config.yaml
model: "sound classifier"
dataset: "short read English sentences (LibriTTS-R)"
train_examples: 26041
n_mels: 64
hop_length: 160
input: "mfcc"
spec_augment: false
win_length: 512
targets: ["voice"]
num_classes: 2
arch: "jasper"
norm: "batchnorm"
activation: "relu"
depths: [5, 5, 5]
kernel_size: 9
stem: "single"
widths: [128, 192, 288]
loss: "cross_entropy"
init: "kaiming_normal"
residual_init: "none"
optimizer: "muon"
muon_scale: "original"
lr: 0.029
momentum: 0.95
nesterov: false
orthogonalizer: "polar_express"
adamw_lr_other_params: 0.0009
grad_clip: 3.0
steps: 11100
batch_size: 256
epochs: 109.1
lr_schedule: "cosine"
final_lr_fraction: 0.1
warmup_steps: 330
weight_decay: 0.02
adamw_weight_decay_other_params: 0.05
Rows from block 10 of a small sound classifier, named by matrix and row number. Rows with one number belong to one channel. Each number is 500 + 50 x the weight over its row's rms, rounded and kept within 0 to 999. All counts start at 0. Numbers have three digits each. After the name is the row's rms in percent of the matrix's.
After each channel's rows are labels from the 100 clips, of 14848, where the channel reaches its highest value: "responds to" is what is common among them. Only what is clearly more common there than usual is listed. The data: short read English sentences (LibriTTS-R).
# convs0: first width-9 conv, stride 2 (model.blocks.10.convs.0.weight, 288x192x9, each kernel summed), inputs 96-191
# convs1: second width-9 conv (model.blocks.10.convs.1.weight, 288x288x9, transposed, each kernel summed), outputs 96-191

convs0.21 072:532552496524490516602515515547515469417480567572436575582531588482422501567587458528525481472557540530503555541536499409472446547467490518470437562493492507552501534427493520469583559459527478537501520533497431463521535585403523471619504525470485460491577422520523548505471478441520555525
convs1.21 063:550506498535512594502443570508547458487555535622571463511494546522539485559539426546633551512452523408428565540504481514399536485437484456543498453355570551474512537455456454515577467441456439523381552532546521571475541423574493507581513436510478549421500479492554506440673496513520483521
responds to: voice: female

convs0.28 119:443554487602561499437554515483470486544601449491562535537559586514400455480495546400536561546597531523567478513492490510509478492511575522546419547474410603561483431487408446484467518530475478544517618425470522471505443476536526405551484485505397458495465480569447456491435440428467521455
convs1.28 098:515474525509444479461489498489510517402530544481474420499495515640452499584482481557532419457506491527496499477502378536441463522422519485497483471519481471478507540462529473544501561528475578462539466501526397479448518657342532500548509517510521442475489497435486495492460484505447546499
responds to: voice: female

convs0.121 076:459547510484581452415529490575499424505489530533564495512427462434448551469525526444515547465399420450494517464477548500531530423561522456526467412589515443684561461506450581464509406570418513524588563488532557489597464555454460484523576477530449440462462457463430552556522535509509512500
convs1.121 071:538492487502484627616497512486557514543559536590497478541498475491511538426500480554517528483455626435446493470501625490486442411387440518549477478457530542486454512532444482509546458462490411547430552481450509497474503460520419516524457552533463489453512473539571555565598571492488599487
responds to: voice: female

convs0.189 123:512484475456511487444517440485459392424452430474484474497454444498595468455528444549439463446428403501476508458555503482453526490502365391446561509542506454455469556435463562456391497487396419404533478493512524473456507434529466472498409504515485572492464462463500539530435419432464478471
convs1.189 129:546470493541451434588595483538469556511461457491551361513436534453468514523523421475523457476527494508534521499545443531547548555527521514524482471570493535481536497465452481419522547416592534515455471512532499523505534475500486450479502415424577502512505501512531479505432457403575446472
responds to: voice: male

convs0.172 080:455581458459481465488565521513446494516469476621499511456417488452456514417506481471536480445502472553466478449484528461527525476470547503460412477422511425507509427551565483479526535559551513485608417647585558536454487493421464499467526515475579526555521430542579563496347492546501514487
convs1.172 072:567477556541499587618481512468545528544564592583480561507482505487547561434501477555579472555486585456429489499516597496458495431441527530471493475539508452557468468485501498459479507390509410398480550499446530460471499496543471545475519520538532517447569537582614561585546603441499490548
responds to: voice: female

convs0.167 127:534521500463542398446505540640454517499478566529431531539548514466390540505543491455486490495547430482531432487472526491474479623463450487413472369503599487527505603505437505488512561578512414527462551482460468501561621526447531473425586478534483464421443452538581507542432620498476459423
convs1.167 131:519520521495508442501423522568506448525458502414503507441600518416564541513503487497483447517500475535462509527557646546543465474572477477495482515617471491505501540510557569484435519541556506446521485492516464548481541539621493517558545399493548537535531475470569539487490528535521355433
responds to: voice: female

convs0.280 100:511515391523517430499555467466398522463425448416483495528515491431571542473428498446482542464527562498507455454462520458491478439522522585482483443463552513432475493391400498423469472497446501486510514484428511416442582561547474455508564621488520433532570532462515521477452522484479467566
convs1.280 114:456491471479538511494423538539448485495478549401566519455597544446467494481545460437421507535533507467432443494542479522575555535519542516459428505444440468505467517471504551444474448445490433438576409562474513469529480539534440506497475419448487640479502548455554521467532456448496453495
responds to: voice: female

convs0.41 143:497461603436461475423451570534542554485478502461434509428367485473370528404557469589502463513492516478448461555432492503547503499424529499536432495502450516502481500489495524493513470525493508519390493493514524527482575494431468407512466469461492434473476445639499550506538473507491490501
convs1.41 137:411526462541543556478554522483497580482493465481480571599525528468442485509495540436518521489494484463484486523513546407550527570516494476487438494495503467562461546494456564459462519528433467502495477536573480508480468469541720497502491527303533552505504511519456507541472379496484545563
responds to: voice: male

convs0.34 095:496483478463507500646457537499495659489514476497470530522607526568534481500486465576499459454419485502384457538446511500501508532571441485427421555573512463527481516484475503497544501544471452600507523434522530543563525457500409492423456466445567448454464516512528447473493568405571462562
convs1.34 107:446476509490533487452595518527444419499470560431481558427482545525577491486498583473561462534523438549490435498457526411560571463451499536514467435582478496499555571496375506463505479348482481507480501581584627527508506547489504557511429495522472461493448446521454491483533581492491504471
responds to: voice: male

convs0.185 070:504566490519469545502458601516417580422483591492400521524575518481490501556517444592487482483524434482576500570507501499465410533454524481487444443502487485567519533596423556531580564457401525525555524481516580513490457521445562446459451477481606564621528536446540570528505520481527531496
convs1.185 059:523521509483487576526490519527495512551488543506505530505493482606498618430583490513471540497441496474472590543477600477463487460457544576431447539488591634484453535491513517537543506534451340529425524449511457586443541404581510603518505473485475526452529460477534593578575585536485453523
responds to: voice: female

convs0.55 092:498587504560482432571546395401486450493483566486561511423487617542401514539443555522633540555442464551591482501519457492477546522400543479494521503467529523435522553470526489575507459492455497423524464493474478506558429548552488459489429536488463530511517589630554510557517460499527510512
convs1.55 082:396453458443540476462529534525579492360509518529479571548507454524504492551448442502522501487525531544506495550465460602541604588564563478582475519540522507429516552476504419580560464587525424599496491490455407483540571545443505450483450508409494485428553480541498534577560463538511486513
responds to: voice: female

convs0.250 108:546486531425461531569658529562466434556570496547420503525487509485505411543496403511442534513576432509569509524471449565502554548467452494572481461492476566493464524418472586519511551479515472505503599463451561441516603445518479489537495543443609374534520497504558538400537573500466500528
convs1.250 107:480543450401527483479503493520550561538531495552500476527565544449560421484496410552543504509503523508383447439498586437549554565648573491442486507392485561493591467540567542456507488531404575574583551475530487475425515549494510436477511528449559471528474480523470431545516461489445491488
responds to: voice: female

convs0.236 100:604558500454437427399507470607490476534481434392444509464504555533431525555494604437505502502560438498561483455482492475467528517511477450490517568455465455584483539527482516532505514434561496533528656469503451497551556533388565382478592428405525399551453478509572525435439624462521543442
convs1.236 129:505477476512457469505508524482634513498529480503489377556516523432445489561544468548524507446543527513498536509508638518518533549609512539591515467507485524477581543466468524473460540581555400481557510510470516512527524526612435520538530540496500473499495525459461412457528432576520498534
responds to: voice: female

convs0.191 092:508435530509465547474539463456523523468431458420475509563499524381532519470504507562477442527456498518395485465559497637568465501478404370525573506550461524465426520483497491446460498489527610429434500469514533523498518431401542557441507386567453512405508469451505517484544517499524474516
convs1.191 089:411460560463473401424470506485517562583606545473523427565546513469512528605485490451456458540501423488507488526441440508486421499515454468464478453553514480452612564414484357558515478550442472506534561573440510535521525528459445549440484483526570504475455528469462435523535480440545495521
responds to: voice: female

convs0.229 092:462527596485516409478478596547513497471489543521485501532513625452483521491544495465422570455530475557507521434492453524495481501532424596468479500523515461481426500512501449464460466509546525545447522499502475539511527432446496527520538461505502444570490522568467482442478445517545568529
convs1.229 115:391446521493401552462497484615514510529466528446557491600456475448562488554488499515461658465550516511517440501432587442363498528531416483565462428540450522538408510523501491469513441456545369480501441523553529500576506528672612494486443482521500546464540526491545530484442532474550495511
responds to: voice: male

convs0.179 107:443462468563543452449499599555571514563523481548480512472523455533572466441422470466455475465481547516482557576492443490476463387548441580517487455472502508530480445473529526539449492541464564546521493536490495444545388474556438549473440503433422475546545453554460462588566419497502560520
convs1.179 094:540503492633572494449616522450472527442467522489595425521445490489617416458489535496500506479515525520516508547540444451554465478455510461559611567593462477568530449513425585517490514409524466494532571434632551527545476490427515423533547433453498479531489504505469413535524506496561432430
responds to: voice: male

convs0.181 103:468493506516460554471519465414421478496547497485505451548511492484489439447465511468424576526493545454559452436501546490490474449381566499573532487533482462486520605603561400581581527521554404502425521524485537588519521555466505384513453615444596430435574506392476454515479539515514464457
convs1.181 112:524552420479454458454400520516465498536497545502492413546576514523518451538527514453504566537520616515397563509467420597482485548636509517490502439546480406459437504541467499600505489470438518385490472522443554516449483519346508507539492554566529519589498542470532554484476472551431505526
responds to: voice: female

convs0.163 075:470447480477531565459428487591554511482547494490479505478483539552546456441565475488557497450544496515492506533520546486546469409467480376444502500487410500498522521384533531482550431545555582416533455459477539609514473402458474481470467497568586493471430553513460450348467531465529514443
convs1.163 061:495503502453455549708482506531565516516583527541516493540447444410534511573572471473628488499437458461493504543476526419560508495498517565466475483439494605453474502526536547500604428491437502606468519448496476531484514447532472524516538531538438529469487508573484459531611546505525511440
responds to: voice: female

convs0.155 097:556514519410423577505494498416507472556485483519446535495455491413461492513588420511501505477481589466506507465528439434545497561411455419529585506497374433491497587448449452495497486480458478483501564470505537470461490450518564505542498517441547545423490466578523441585533551560545572471
convs1.155 093:549478496477437565512529508591540575399468472511506431470540487545559503554465453455491416519409508490621468522435503559522456499558593485607521511540553463500477530560516498554492526519521558514504533468434516531471531493543511584477456481512498529478428499509471604538535483517491530500
responds to: voice: female

convs0.140 090:512443408529464497486438580487520515449644527551502521523398500448513438473433595444512551573436488505471481464558504479544475571522473577460531437461564529506521479508548440494555499490476622565462530466488533505463483548523512370536458491499455561499543491476517478443549529506560453480
convs1.140 080:522543533496576545552425526486480418626544499456426526475508523545470517546548657414615556485544508451497471489496625574509482489445501569596541494492502499480531487440506563500495434457425437544498456575534544480406498548478524566460494533531495623466537427462573493504534650507543525523
responds to: voice: female

convs0.116 102:470492475577477536575491472536555454537461546490494566546483541500426553604500453449555505474467593509499417547496520427567573479463556544432480501529522576375533552382498584516480612523517497527510539471455458499485525464493565492530447560494515413431454513404616486571598478493568543450
convs1.116 109:458570485418523582458463451488506465479478484523515543471483465442560516505538471476541517500538452526414566471549451479487532560467381516510464435458494546422405389478539537532510500471560589510477562458517504527446469530465558506451527519447434509497551461549466497507546533566464302418
responds to: voice: female

convs0.209 112:515485496540521475489475552424561497518593475538482514508544437540524505596485516468497492506499505455431517489516470475528535513540446598437509505442628472512528420441473492520577515527513537565477526437481471568451480496503560493455527426468489507549502506579479561395489481440555442458
convs1.209 096:422520501391527480531434510546487582519461548425528457531492519464539507485473483533529542499410482379507430518425608506445515501428578475600540473479500433485438565506510505462446478542466543494518492516534546485588515450569700473565465466510544561473480547497553496531458441474493507474
responds to: voice: male

convs0.110 105:556483447487516402506552477494463491406446439494530530483484515531516510453554507576557517503478409470469516482527559473444516491506538595476462535483529508519447496473521531450377505574471538554541514509538404592509417461456595476445484503484437545515383499615545493564508551516410465486
convs1.110 098:476565549522550486459561486517522564491516494426469525584488506525594461484500434505513579464440556443555478434498536408561460542552550557451548513473498513556507533531539531421446476404528441484503503521506539484501492480473630488523458493491524473535502544545529459471495591469499525509
responds to: voice: male

convs0.46 108:535513533540583494538540700501531523481546509548524507528502486439332491552501484511518556517483455491537483416510510465512515508353510623480494483472604578494490417510449491495515560433447529566434456510467506465411409577520500367585507499500481434568477547480493490491486501520487502581
convs1.46 109:461594571522575553506414515499517532639564527487445487574495512541449540442510586539576525457566520449555541505482586521521450382429476597559429464469549503596532501580544493525468554475482358541496551535425449529446508404463554530500448490442580588567520586497527544504519523476481543536
responds to: voice: female

convs0.45 091:425508476567535454546538483435496472488487580470414531513560539546476587499539499529463580426624476532537551543582551451574515542479473518573545558469445517528460493422458493559424452513501488441561504542539478563490554487558557537597519586458434480485505501588573476533495510433494514458
convs1.45 099:549500484491500610540418501493531453451496520541465473506511560495476453480556469473534423561436584461474462502606484499479545661443493456441455527438540523475579448511565530453490440544434590520482343495463510500497521540445593502466482543541503544437482470551529522568527588475518507540
responds to: voice: female

convs0.159 097:484522608534506483467551473507497542436482521612503492319497392458514513517514550559525534515490503430477513430458519471464520544516499583439558446448512434492512454401462560452427430594434570525610519495493439419543479396511436474555529547551520528478484487511532410501499528407513475611
convs1.159 097:529521552617492430532513505563529474460452512488623601457450454510431472423443535458491571480571502499458415450528552501512429437490565582496504506493465511483405450575592417424470496453496519559405505480492516498679499498593452529537487536547477592487515517464520496484540522475518501461
responds to: voice: male

convs0.160 099:511430506488461491410476460479493470395476549469472485554395484474551484437492475439421401481493439500525466489490439550437488494542468579411397584445522494424494480535464532442464510486412464431477466423444492490518595429459529457476420465572486481465514455507456438450388455510495492415
convs1.160 148:492464401500551500508482517457528554486479507418487500442575508520527551479519515488404448458529493560449491567530399559534590470551561427427516517608519518528517522520501507479512591453538414488536448510536425480486494540537440436555469436447568521515451457394554506484481433564556527515
responds to: voice: male

convs0.216 106:492467556553564438490619585501487535480482513476442509557531448435489498529461516551434525523449484494522397456476452552538432564548495464439461454405542515453507515470474448555620478536544526530550478527450494422424541409441529506489480526440522472413482439439460514506474463443427471533
convs1.216 105:477481544619437497510444467564502523580532475377483437597407486506432614472503610421455515467569472479626472478517484449374485466533420530481571457423480536488537532483470513458454547450477446425554378504421445486550477438473478498495461470576506487527539556478497518565481482513520526522
responds to: voice: male

convs0.68 097:476521583421429435533495481447549545380538433466503434552445465467447519417423533507476491511502491503506447392546493542462470590445479522477503393492485519467484540394398506486542577536461548579510460491486586509489520514519477512509428402530534551487405505413491466572419459531502480509
convs1.68 110:504515492567560479429551526465486497500509583524417473480536523477530496537503514423502501509504547630468518541504559462550613465543579478497493571612486493549552547553447422516511528557612514422432522578528489509557436450371483491475462427519528521474487511536478461500514515427545494478
responds to: voice: female

convs0.109 104:509489583528510472490374541537514529600503504583477477453508564529508504579541504622451392445452506375490515536512508430579447453529405518488566492610592506552449498548499578483495506525540578577529487471501564573500528493452521583497512526424434455431530534484546561446479521513574573562
convs1.109 100:601437528572529486468361467565479533484501476477569524450542514442558506499485597539526488519489483530482443472529522536563450479459529497538532423567481464478492456481525537475515478492472526571458634506531540506455477530557445517492503488567462572442492583527492539483499367566501491482
responds to: voice: male

convs0.6 115:437576526511490401569516468478497535497412432545472412484570589547594531529425514457541579498493458508488434586532453394453450516421580517499475483540386470452475474515513654394494479428509479473505450466449457429582427509511522520438490466534476521476485509514536467524537478418543491542
convs1.6 125:551518461470544472519481513492488629506504537536448484448536525468522476527514580507444414506411530589514483541442473449644547485474484521449590583675525555471464472512461571489434514500536495408494518504526457513517505473405445583479506510632546582454470504463476532449467453473477448404
responds to: voice: male

convs0.36 104:470488481545407540529445413508538467460573504568498514510536604490429481529551590435494468454520612542501487525555500508570486530459466415600528441502491502506539500504461509525484548541553407405485505594462530540529506404524557514540463516621529459423511553470479560455528445562491489423
convs1.36 119:456509534439436455408459462504460496477499576447407477481505478458413534564479433514476443547442444479436594489395490598564508598504479516478490528512510541430550522518488488646515443520483619504521484458449501442524458582395471543520486566519500519528453540459410555484561557562521561568
responds to: voice: female

convs0.215 082:482438551493475660495468466431525432490516490438552528594550554610462500509584432487509481471464535580453462494526508495539531465439514497541510486528450459430495407501461510420525528525568522503526412519497464515622492431634587504502543428533547517541491510536435444546569532425558491546
convs1.215 069:457477485506511518547461545540620517458474448631473442518474533373579513521542380528597503508523461502400533503511507527486485527512471523518489437490490574413412567509526463499523431512443429572517569482506499559461580472553428486474525523506464463431564518553602565430599543455535500520
responds to: voice: female

convs0.235 094:509520476499554522417502509547492471406501557392505442523455516531392466520429501506507560565499518533546530489552521461516531467497482453493479526475382545570544452477374493521517502436538564540479501457463501499431557558634500470445426529484547448545485568494472441537453448434448414525
convs1.235 090:528487494443495564522536549432499529527485483437461412522477504596568605498566505501448587511429521466528505570507516521431552458516423554462494520418490506467541452503345633525522538472534424471559482495448560536442492443569655546478398527523463403480550504571533530540451466429559523436
responds to: voice: female

convs0.15 097:538580480415570499417470549458531589454526471537497492479526489514566501445531460573510446517425579532468500446524528427443510537523519513421494552533497478501560501506512495531466460539498597531502433447526476475474482581503489626526545502454442441468488595572475454440506463496500455506
convs1.15 084:533467571474562473465456504643472523472477475510522539431499532424516482447512486526524571551480470483566503506587452448567493470522488471558552556654439546548544450542553631431480514474564610488525514461522490506541550515454535450539500432551453546545479493509504443471514564500455499496
responds to: voice: male

convs0.267 098:471579438574563520541547523552468521464526460518520420465433473491462475481500519419454551500507419590557555506467523511477474552436485434507455536534504607496530571582396622565519541398487446467490480530555458446459519526490488482504496557542536474518544553514503574488456435532570486498
convs1.267 109:546507539499513481459500498490449505492551539520528539455546495506483517487486338477480531520493572542408535520438488518527550560568454471495483527463486488405496597493396511488540510624550611417505473453465517515490523545402521468461578508505577452504453470517527557468493523414503439439
responds to: voice: female

convs0.33 113:510552464571550494440504448482534576508516485513491492474493446556616556463543512524501448500522511509443532452502468507452524441652554367448495518463509518497479423480475549476499466472493475518454412413478457547488612490584535585472483450551458573569495505472424479455515491464447456455
convs1.33 112:528483544540609554535476512541509496501462523496534501490537521443489496563598512443556448521469529514479496509436470523594556489481505500433515485577552565487499428556361530428552531496538549553468502551398479482515463427451490468499481447517499579486556542505484505527478505415549535502
responds to: voice: female

convs0.275 109:480485523469502509500420542474486449474519517435569561527479521505458510616533547484535485550461567470553605508474465511493449534416566383377478388478423462493494485550538455523559524432478492451481520479512531487539531513504421384447459489512481466523550492505643415510435495487515542499
convs1.275 110:484591445546421495510533484431487524545493521499451436471535508589396554586521472499567475492496540501438597459457458573417590535502458601437453418626440472492549564450545498615513458424460475452564471447440479530458530567392407512516510547506526467544496527495527553534511475593486508473
responds to: voice: female

convs0.98 094:506538511495436562525526446576484492509532501405431515602414527522445468486513518541573513528575520593535545466506537451539504497471498492489517512490479468510537451441456510400469567474475407450534525598508440542421563503515508565541503537496409449465548569452582487534451376529555502341
convs1.98 099:554509498514573541473442539503523580516401537519509439499546513500518474533500455431514481538499545534433448538507432562423462526548564469389507462479455507448476584495468482454476495587598507467488529458464476510433458466469497478493493517521530481531518517471519492503436586470472518493
responds to: voice: female

convs0.117 077:510560527492488553557481323498533490592500545461536424479444498530518573461476516453489385478524459527493450515591440547522587524469531501477536516484491587509538530457477519570548509487556533499522546564532512526583543546492474461511546526429487411436481471515447593448603557505479480409
convs1.117 057:537463433490496537572423594481567471503537519562558488486535471488433456476524475467598528473416504414459539516449559456526592459472519562502498433409497515480449563496449545541560482477489400518353561575500488532506511380556520593577539487513531480477534542506540497535592547535495599566
responds to: voice: female

convs0.106 109:505473527497468526476531472577402494517519441413528503468547499503387539487472601492459504554511567423473486521500548494573539563468558427563467421495465523548514461516474396528516403464531360431432482450467526556602601515515440474538460485479513378490481502432505412494484484507515473456
convs1.106 099:476448499568419515499464455509595402562563473553502373584540498527493568637496540485443480467558460567489437464483527519479543592476415518507517507583501499505579599404513489547495527456491519582538430575454520489515452528597469472467493504519525492542549499452467480531561532605548574473
responds to: voice: female

convs0.139 107:476534518487500480570424546505551535507403463453484481509473534498550459495473448564464522476438483431439520518486516495450502430484489487574526550525592467533498518509530397486422413503446521617507385488539479474442443500470506577473468465507536514510499480538532587522464490514469490555
convs1.139 096:540496543600577506449483519525506493562457438500552516426482434476569495468490665439457449537541475531517403495545405439546486498500504424455516608558461465408506447527467552403523512441468551519448517476496527483420464516415316521459468431629531505491473551538475507471476489516473517521
responds to: voice: male

convs0.1 102:432561434387462499507515467457463516467487429495490520495412383526619486405540556578425460441507499545399531480492415492525549436547500490441478557485489502499545476412455576482453476547531463530575493429422470466521496478494478493464401472482501572410400434462438433386499436411560534544
convs1.1 138:510559561550514481516486431501513498487530481483623509513509508491494499533486445505509453477499541607405477510505492572526528507529529470457579557586572514538515530555418499438563454479547537490544539523498518484535489520447397497480485465513524495415435539539552389543523466405516460491
responds to: voice: male

convs0.157 104:582525508524553457413480548382586511507469513536477484504515490481350524526554423557421481520553502521501553523560511350529451481500529493453543492531463543541454465553423474560527550551598514554483513500539427535503335470514552503545538468414515451557496507522395557584508594510454519631
convs1.157 094:458534439485639475509572538452485392615549509465467454567530538611528479537554631490570564491562560504456479556448449460555464517519515572562496425558506489490482510443486509456526449449469444529490613553403522555395499514458524553508429553497490532599513504508542533468506543486472564507
responds to: voice: female

convs0.143 100:501475511521478513481481573597461409498453527540492464539345410483584527430492497467423555505531495512512427476434457453461512440557524532475502495447479529426499444530452490481492445487506484533595551474451483542429508474498454513478486496561496565441520474518442514456559451517486475607
convs1.143 082:451488556568519488484561472579474592506421496447631555492458523482552477482522621489478535497537557494535478499522496537535480511544448389556602483459471492539562527523553556490484465462494533457505496528539640527523496428456422395433496456567492468439520556482515501527458495566556532511
responds to: voice: male

convs0.38 096:487507502529424551374592530394490481470488512464579412494539447397442501500546528516532598532498497475568535389518486564519507528453498487464533476497509515479486552643537529466404525449574473515545481553527538514488530369513525452482475440569558505459565503500375492459495427521490412528
convs1.38 092:511464452476431536500499642478597496456534405668540447494484535449495464564519467548545481488438418492451536546518476486448590579589491511500453496475464593466488457541462576533542522596474456655493518479497522523446546479437487481487528592549499518489571407513562591401531460575477475490
responds to: voice: female

convs0.70 100:543495428492542542463534555367515496428492490448421527489479467591488499440469485509507583441477529472419538393457498427513407512505461571477529443484453493503494469479550418535510538546471550482615516472448416436481448498531463539542478493505496484490478507548498432489570492547477525569
convs1.70 100:456531567530530485488632500496434505520510507439617498534443485442536532453525602460432527423541392509598443545512400451540491522559509548499476535518470510526519573579584515493491554455520495477540384517508552469577519480454402477477470430512471476503500542426456499486437492429464529521
responds to: voice: male

convs0.24 111:454431576484530475520543462548590502475459560522517534471619438535484570539445539537470503438464535454471488406483506472505511559507475521466535405506575459467556436512505573402483470574455544526554475518469421478552612484521444576442578502460472551469532483463403467501546496451562534597
convs1.24 109:577484506686602487490570528576470568490501547486571586529523485520474427427524522573525503485630412516555461510521496541508495526512456507501484603515494464531446442554580556475474510493500496484448501484597488477484479519467444481496518460618490518559453544486458426535522476453524468519
responds to: voice: male

convs0.170 110:446552417583513536453535413436452510473518531414505526520580571473364496532522510423526614453479496552553546446476520472497570612410518376508448500497502455506438522613523502477521463469514457469495598500452481518539448481440493441544478484499491535518472534478494448480465529494444535399
convs1.170 109:575463452547399566457429480533501428619604548442476366503577484558446564577485537481434544525573468530501511503452448539448604600540489490564517443496425456568551534449500449587453528417450570500483477500489545476475447517458493521516510532507559521579508491433484577498485569568504609512
responds to: voice: female

convs0.193 060:433553523495518472511611442436488494524528446556373544497481539465535427516475583488564473548546566555449440536561556546517636487536439510481556489506421503566492443495496562489535542585528535476562544541508621526558431455388402417453597490522562456575439560493483560519538510519479552513
convs1.193 059:595546520473431617614412521468564473538578517543531489514523510545525556511557458568551503554440563430522555483463586486516480452424405540485528450387506511502468560500435502503551538483474416504367572544496487518467519426508474549550509518564493508536479527508576508530593628464509571525
responds to: voice: female

convs0.253 097:484506469498534525576517453434469477442499360602461554517511513529491541455621415520477513484439525468453451481478458446582476556473500500561436515485432404447475496469508419490580497475477554437534523519478469449499455527434471459555432550435569562489503456478621499548584475578379530524
convs1.253 103:553459526494436584529425496514634593515538491474484536482551468541551438528511451548434483508484511444528524448536408503547620577533517530433535512442458466476567533458443426596500458559441564405497521506474467537434536458411588475472530475429512477523442483499530533469539427461541492503
responds to: voice: female

convs0.180 098:474534517450444563557495609418540525463530461598447475571474495417598480577451504571519505462405452517517526421523453523521459561521456552491487434455596507476402500436477378513491501466469600521470531501513476501516580508454467515519578493489431557508541474555496489454543448540523510483
convs1.180 105:440519472479589510475447498573495628427448522517528606641476518508567461522496430548520554514430438325515496518524543499490510475511504480533550604475508459579519504539568559509487540485509531458523452425547533534575516535537588425491526431526474669485492529526491441472485469480474536467
responds to: voice: male

convs0.202 113:427513634521506447515464571500419579456488470550475469510462465505448540510523452482562510467473522424472533464509520508501544522445516543466504449566491482514431541443476492335500562551463558584511510499495469493518485386462536551492432506592400468510493400517496534487619580489492506595
convs1.202 111:440575505502558525472555544494478423491438492453506573580514490482622503437502477507482637529427554410550501491489499436549543551493568472625438500448471488493496484482576462470482502515500449462502468510615525504428528461478651479504457434458491554455532551527525496464501413465480441564
responds to: voice: male