From a checkpoint of a small sound classifier: norm batchnorm.
Rows from block 3 of a small sound classifier, named by matrix and row number. Rows with one number belong to one channel. Each number is 500 + 50 x the weight over its row's rms, rounded and kept within 0 to 999. All counts start at 0. Numbers have three digits each.
After each channel's rows are labels from the 100 clips, of 14848, where the channel reaches its highest value: "responds to" is what is common among them. Only what is clearly more common there than usual is listed. The data: short read English sentences (LibriTTS-R). In brackets: how many of the 100, against the usual share in percent.
# convs0: first width-9 conv (model.blocks.3.convs.0.weight, 128x128x9, each kernel summed), inputs 0-63
# convs1: second width-9 conv (model.blocks.3.convs.1.weight, 128x128x9, transposed, each kernel summed), outputs 0-63

convs0.81:603503544531519539416471491507541533491480473467537537504511516497511505554489483462584474591526486508629543538413494464448552564475608481492442465545442445537636449546478598517529400511494546
convs1.81:504514555509499474511478491561404475465471448498445462554456488523402449478568446574390475477426520511544531513493514461560533428496455535428461445421555562454464513503431461438459483535566356
responds to: voice: male (99 vs 46.2)

convs0.110:373503497470413473540524493453471405474465506546444401516439587478443511496432486472469441531483519444405447511492508508415476444530495554472496524472429483466564485531506435456618505468502533
convs1.110:568577514475537495491536494509489528511558479517528514408501535453482517469406489612481450431498554535431468476531444418520459533566541545475522495437473525520454536483491503424629462452510645
responds to: voice: male (99 vs 46.2)

convs0.30:644525465452449451470494497562495529552531500495570615525465456470559465487589497553459440514462472461579567466469527520490495566463457541506550409421511598479560462397400539438419481476511522
convs1.30:404473523466520462521477436540441455480503529318521561523491401533478498447471503430493466495537519474587444516397434541493588432444495536518468489371475477479480463453508505456505531512567469
responds to: voice: male (98 vs 46.2)

convs0.28:498549479415525490471464485530464569403400479484528595573502489474488434423535531472459449467461493458539440414420481494429542502538507501483515557508433483404478518428406530521496505417542519
convs1.28:552499498568521502581530403523559445483529505378515445389481529501582454499538510529494488498514525405521454515475516443493602577442513506440573487461525543508539551401459490418540492568495512
responds to: voice: male (98 vs 46.2)

convs0.14:472504400528583467469520492419501525560401522461597599554458488476484498553496519522468451518444565396542537510488509430463550455560531544493540488496480562540597368499458539468559506541541500
convs1.14:546416553435484543505447410426540417546500472403514522465503590446526497558420493416419495442500490519535466516495451479527546452459568549448478525537479465570446479448480472363481538469478527
responds to: voice: male (100 vs 46.2)

convs0.20:495486506598552502501491480565476559446496551485384490484474507511541566504468444533501496458417494554346342577495543549436447500562470445528541479441450619566435567453529512488490496576502494
convs1.20:530462514540502505526519417429527519550531573553387398510456509463510482459476479554509550569481507481534635386437449540535526497526435506497446507437559516454482594543528513449478481380518480
responds to: voice: female (100 vs 53.8)

convs0.51:482496491466468487595420569549421445526504462470484580477528536411492511565572496503557426481364485620613508519534468538461531505510505558494527545398481557509566442475475599489519498507621617
convs1.51:546414477433511511512456438455486474472516490394505570574500515510498564479501521472506506399573446444557457461482462459414584469472437479491475432459509540521465492381496486438477487576545462
responds to: voice: male (100 vs 46.2)

convs0.3:437566510496507477463597556522526397451522457521392546516493449462519505490540474510494444540438494550432489500561408459546499473584456410578550546507478512467577494498543457497467449484462523
convs1.3:463496510476503458525498504494535515470441516493471445499401533542508507525517454483570464503421522471470432402428462515442525400498569577536466459514522538557487506484603442621503456463468426
responds to: voice: female (100 vs 53.8)

convs0.92:431528423419587487530507535507397487508485564497418534508428556561473464464495455500458492458477440472457462531477401561521576586516527538429534563590518532536593430452551601361572475527476651
convs1.92:605437475598429483558437517549515469436508561473549570560533510462579520537471498539531522459517457450494475457516505479480476505529505539467524489462469464473525572522448487443499608504510442
responds to: voice: male (100 vs 46.2); the word "he" (27 vs 11)

convs0.61:524582530442440456444477526548452501486484455567576514641482460446508459384477521467527477564531460473577467411468415485358553458471529480503536487470498509463535434546401574504437541536512502
convs1.61:455537509488443504539494518481491488555490518390611430481554485472531498460562454579559470504511452534608490515492567537457641537493459483437526501428540501504486469447500495423519456440517432
responds to: voice: male (99 vs 46.2)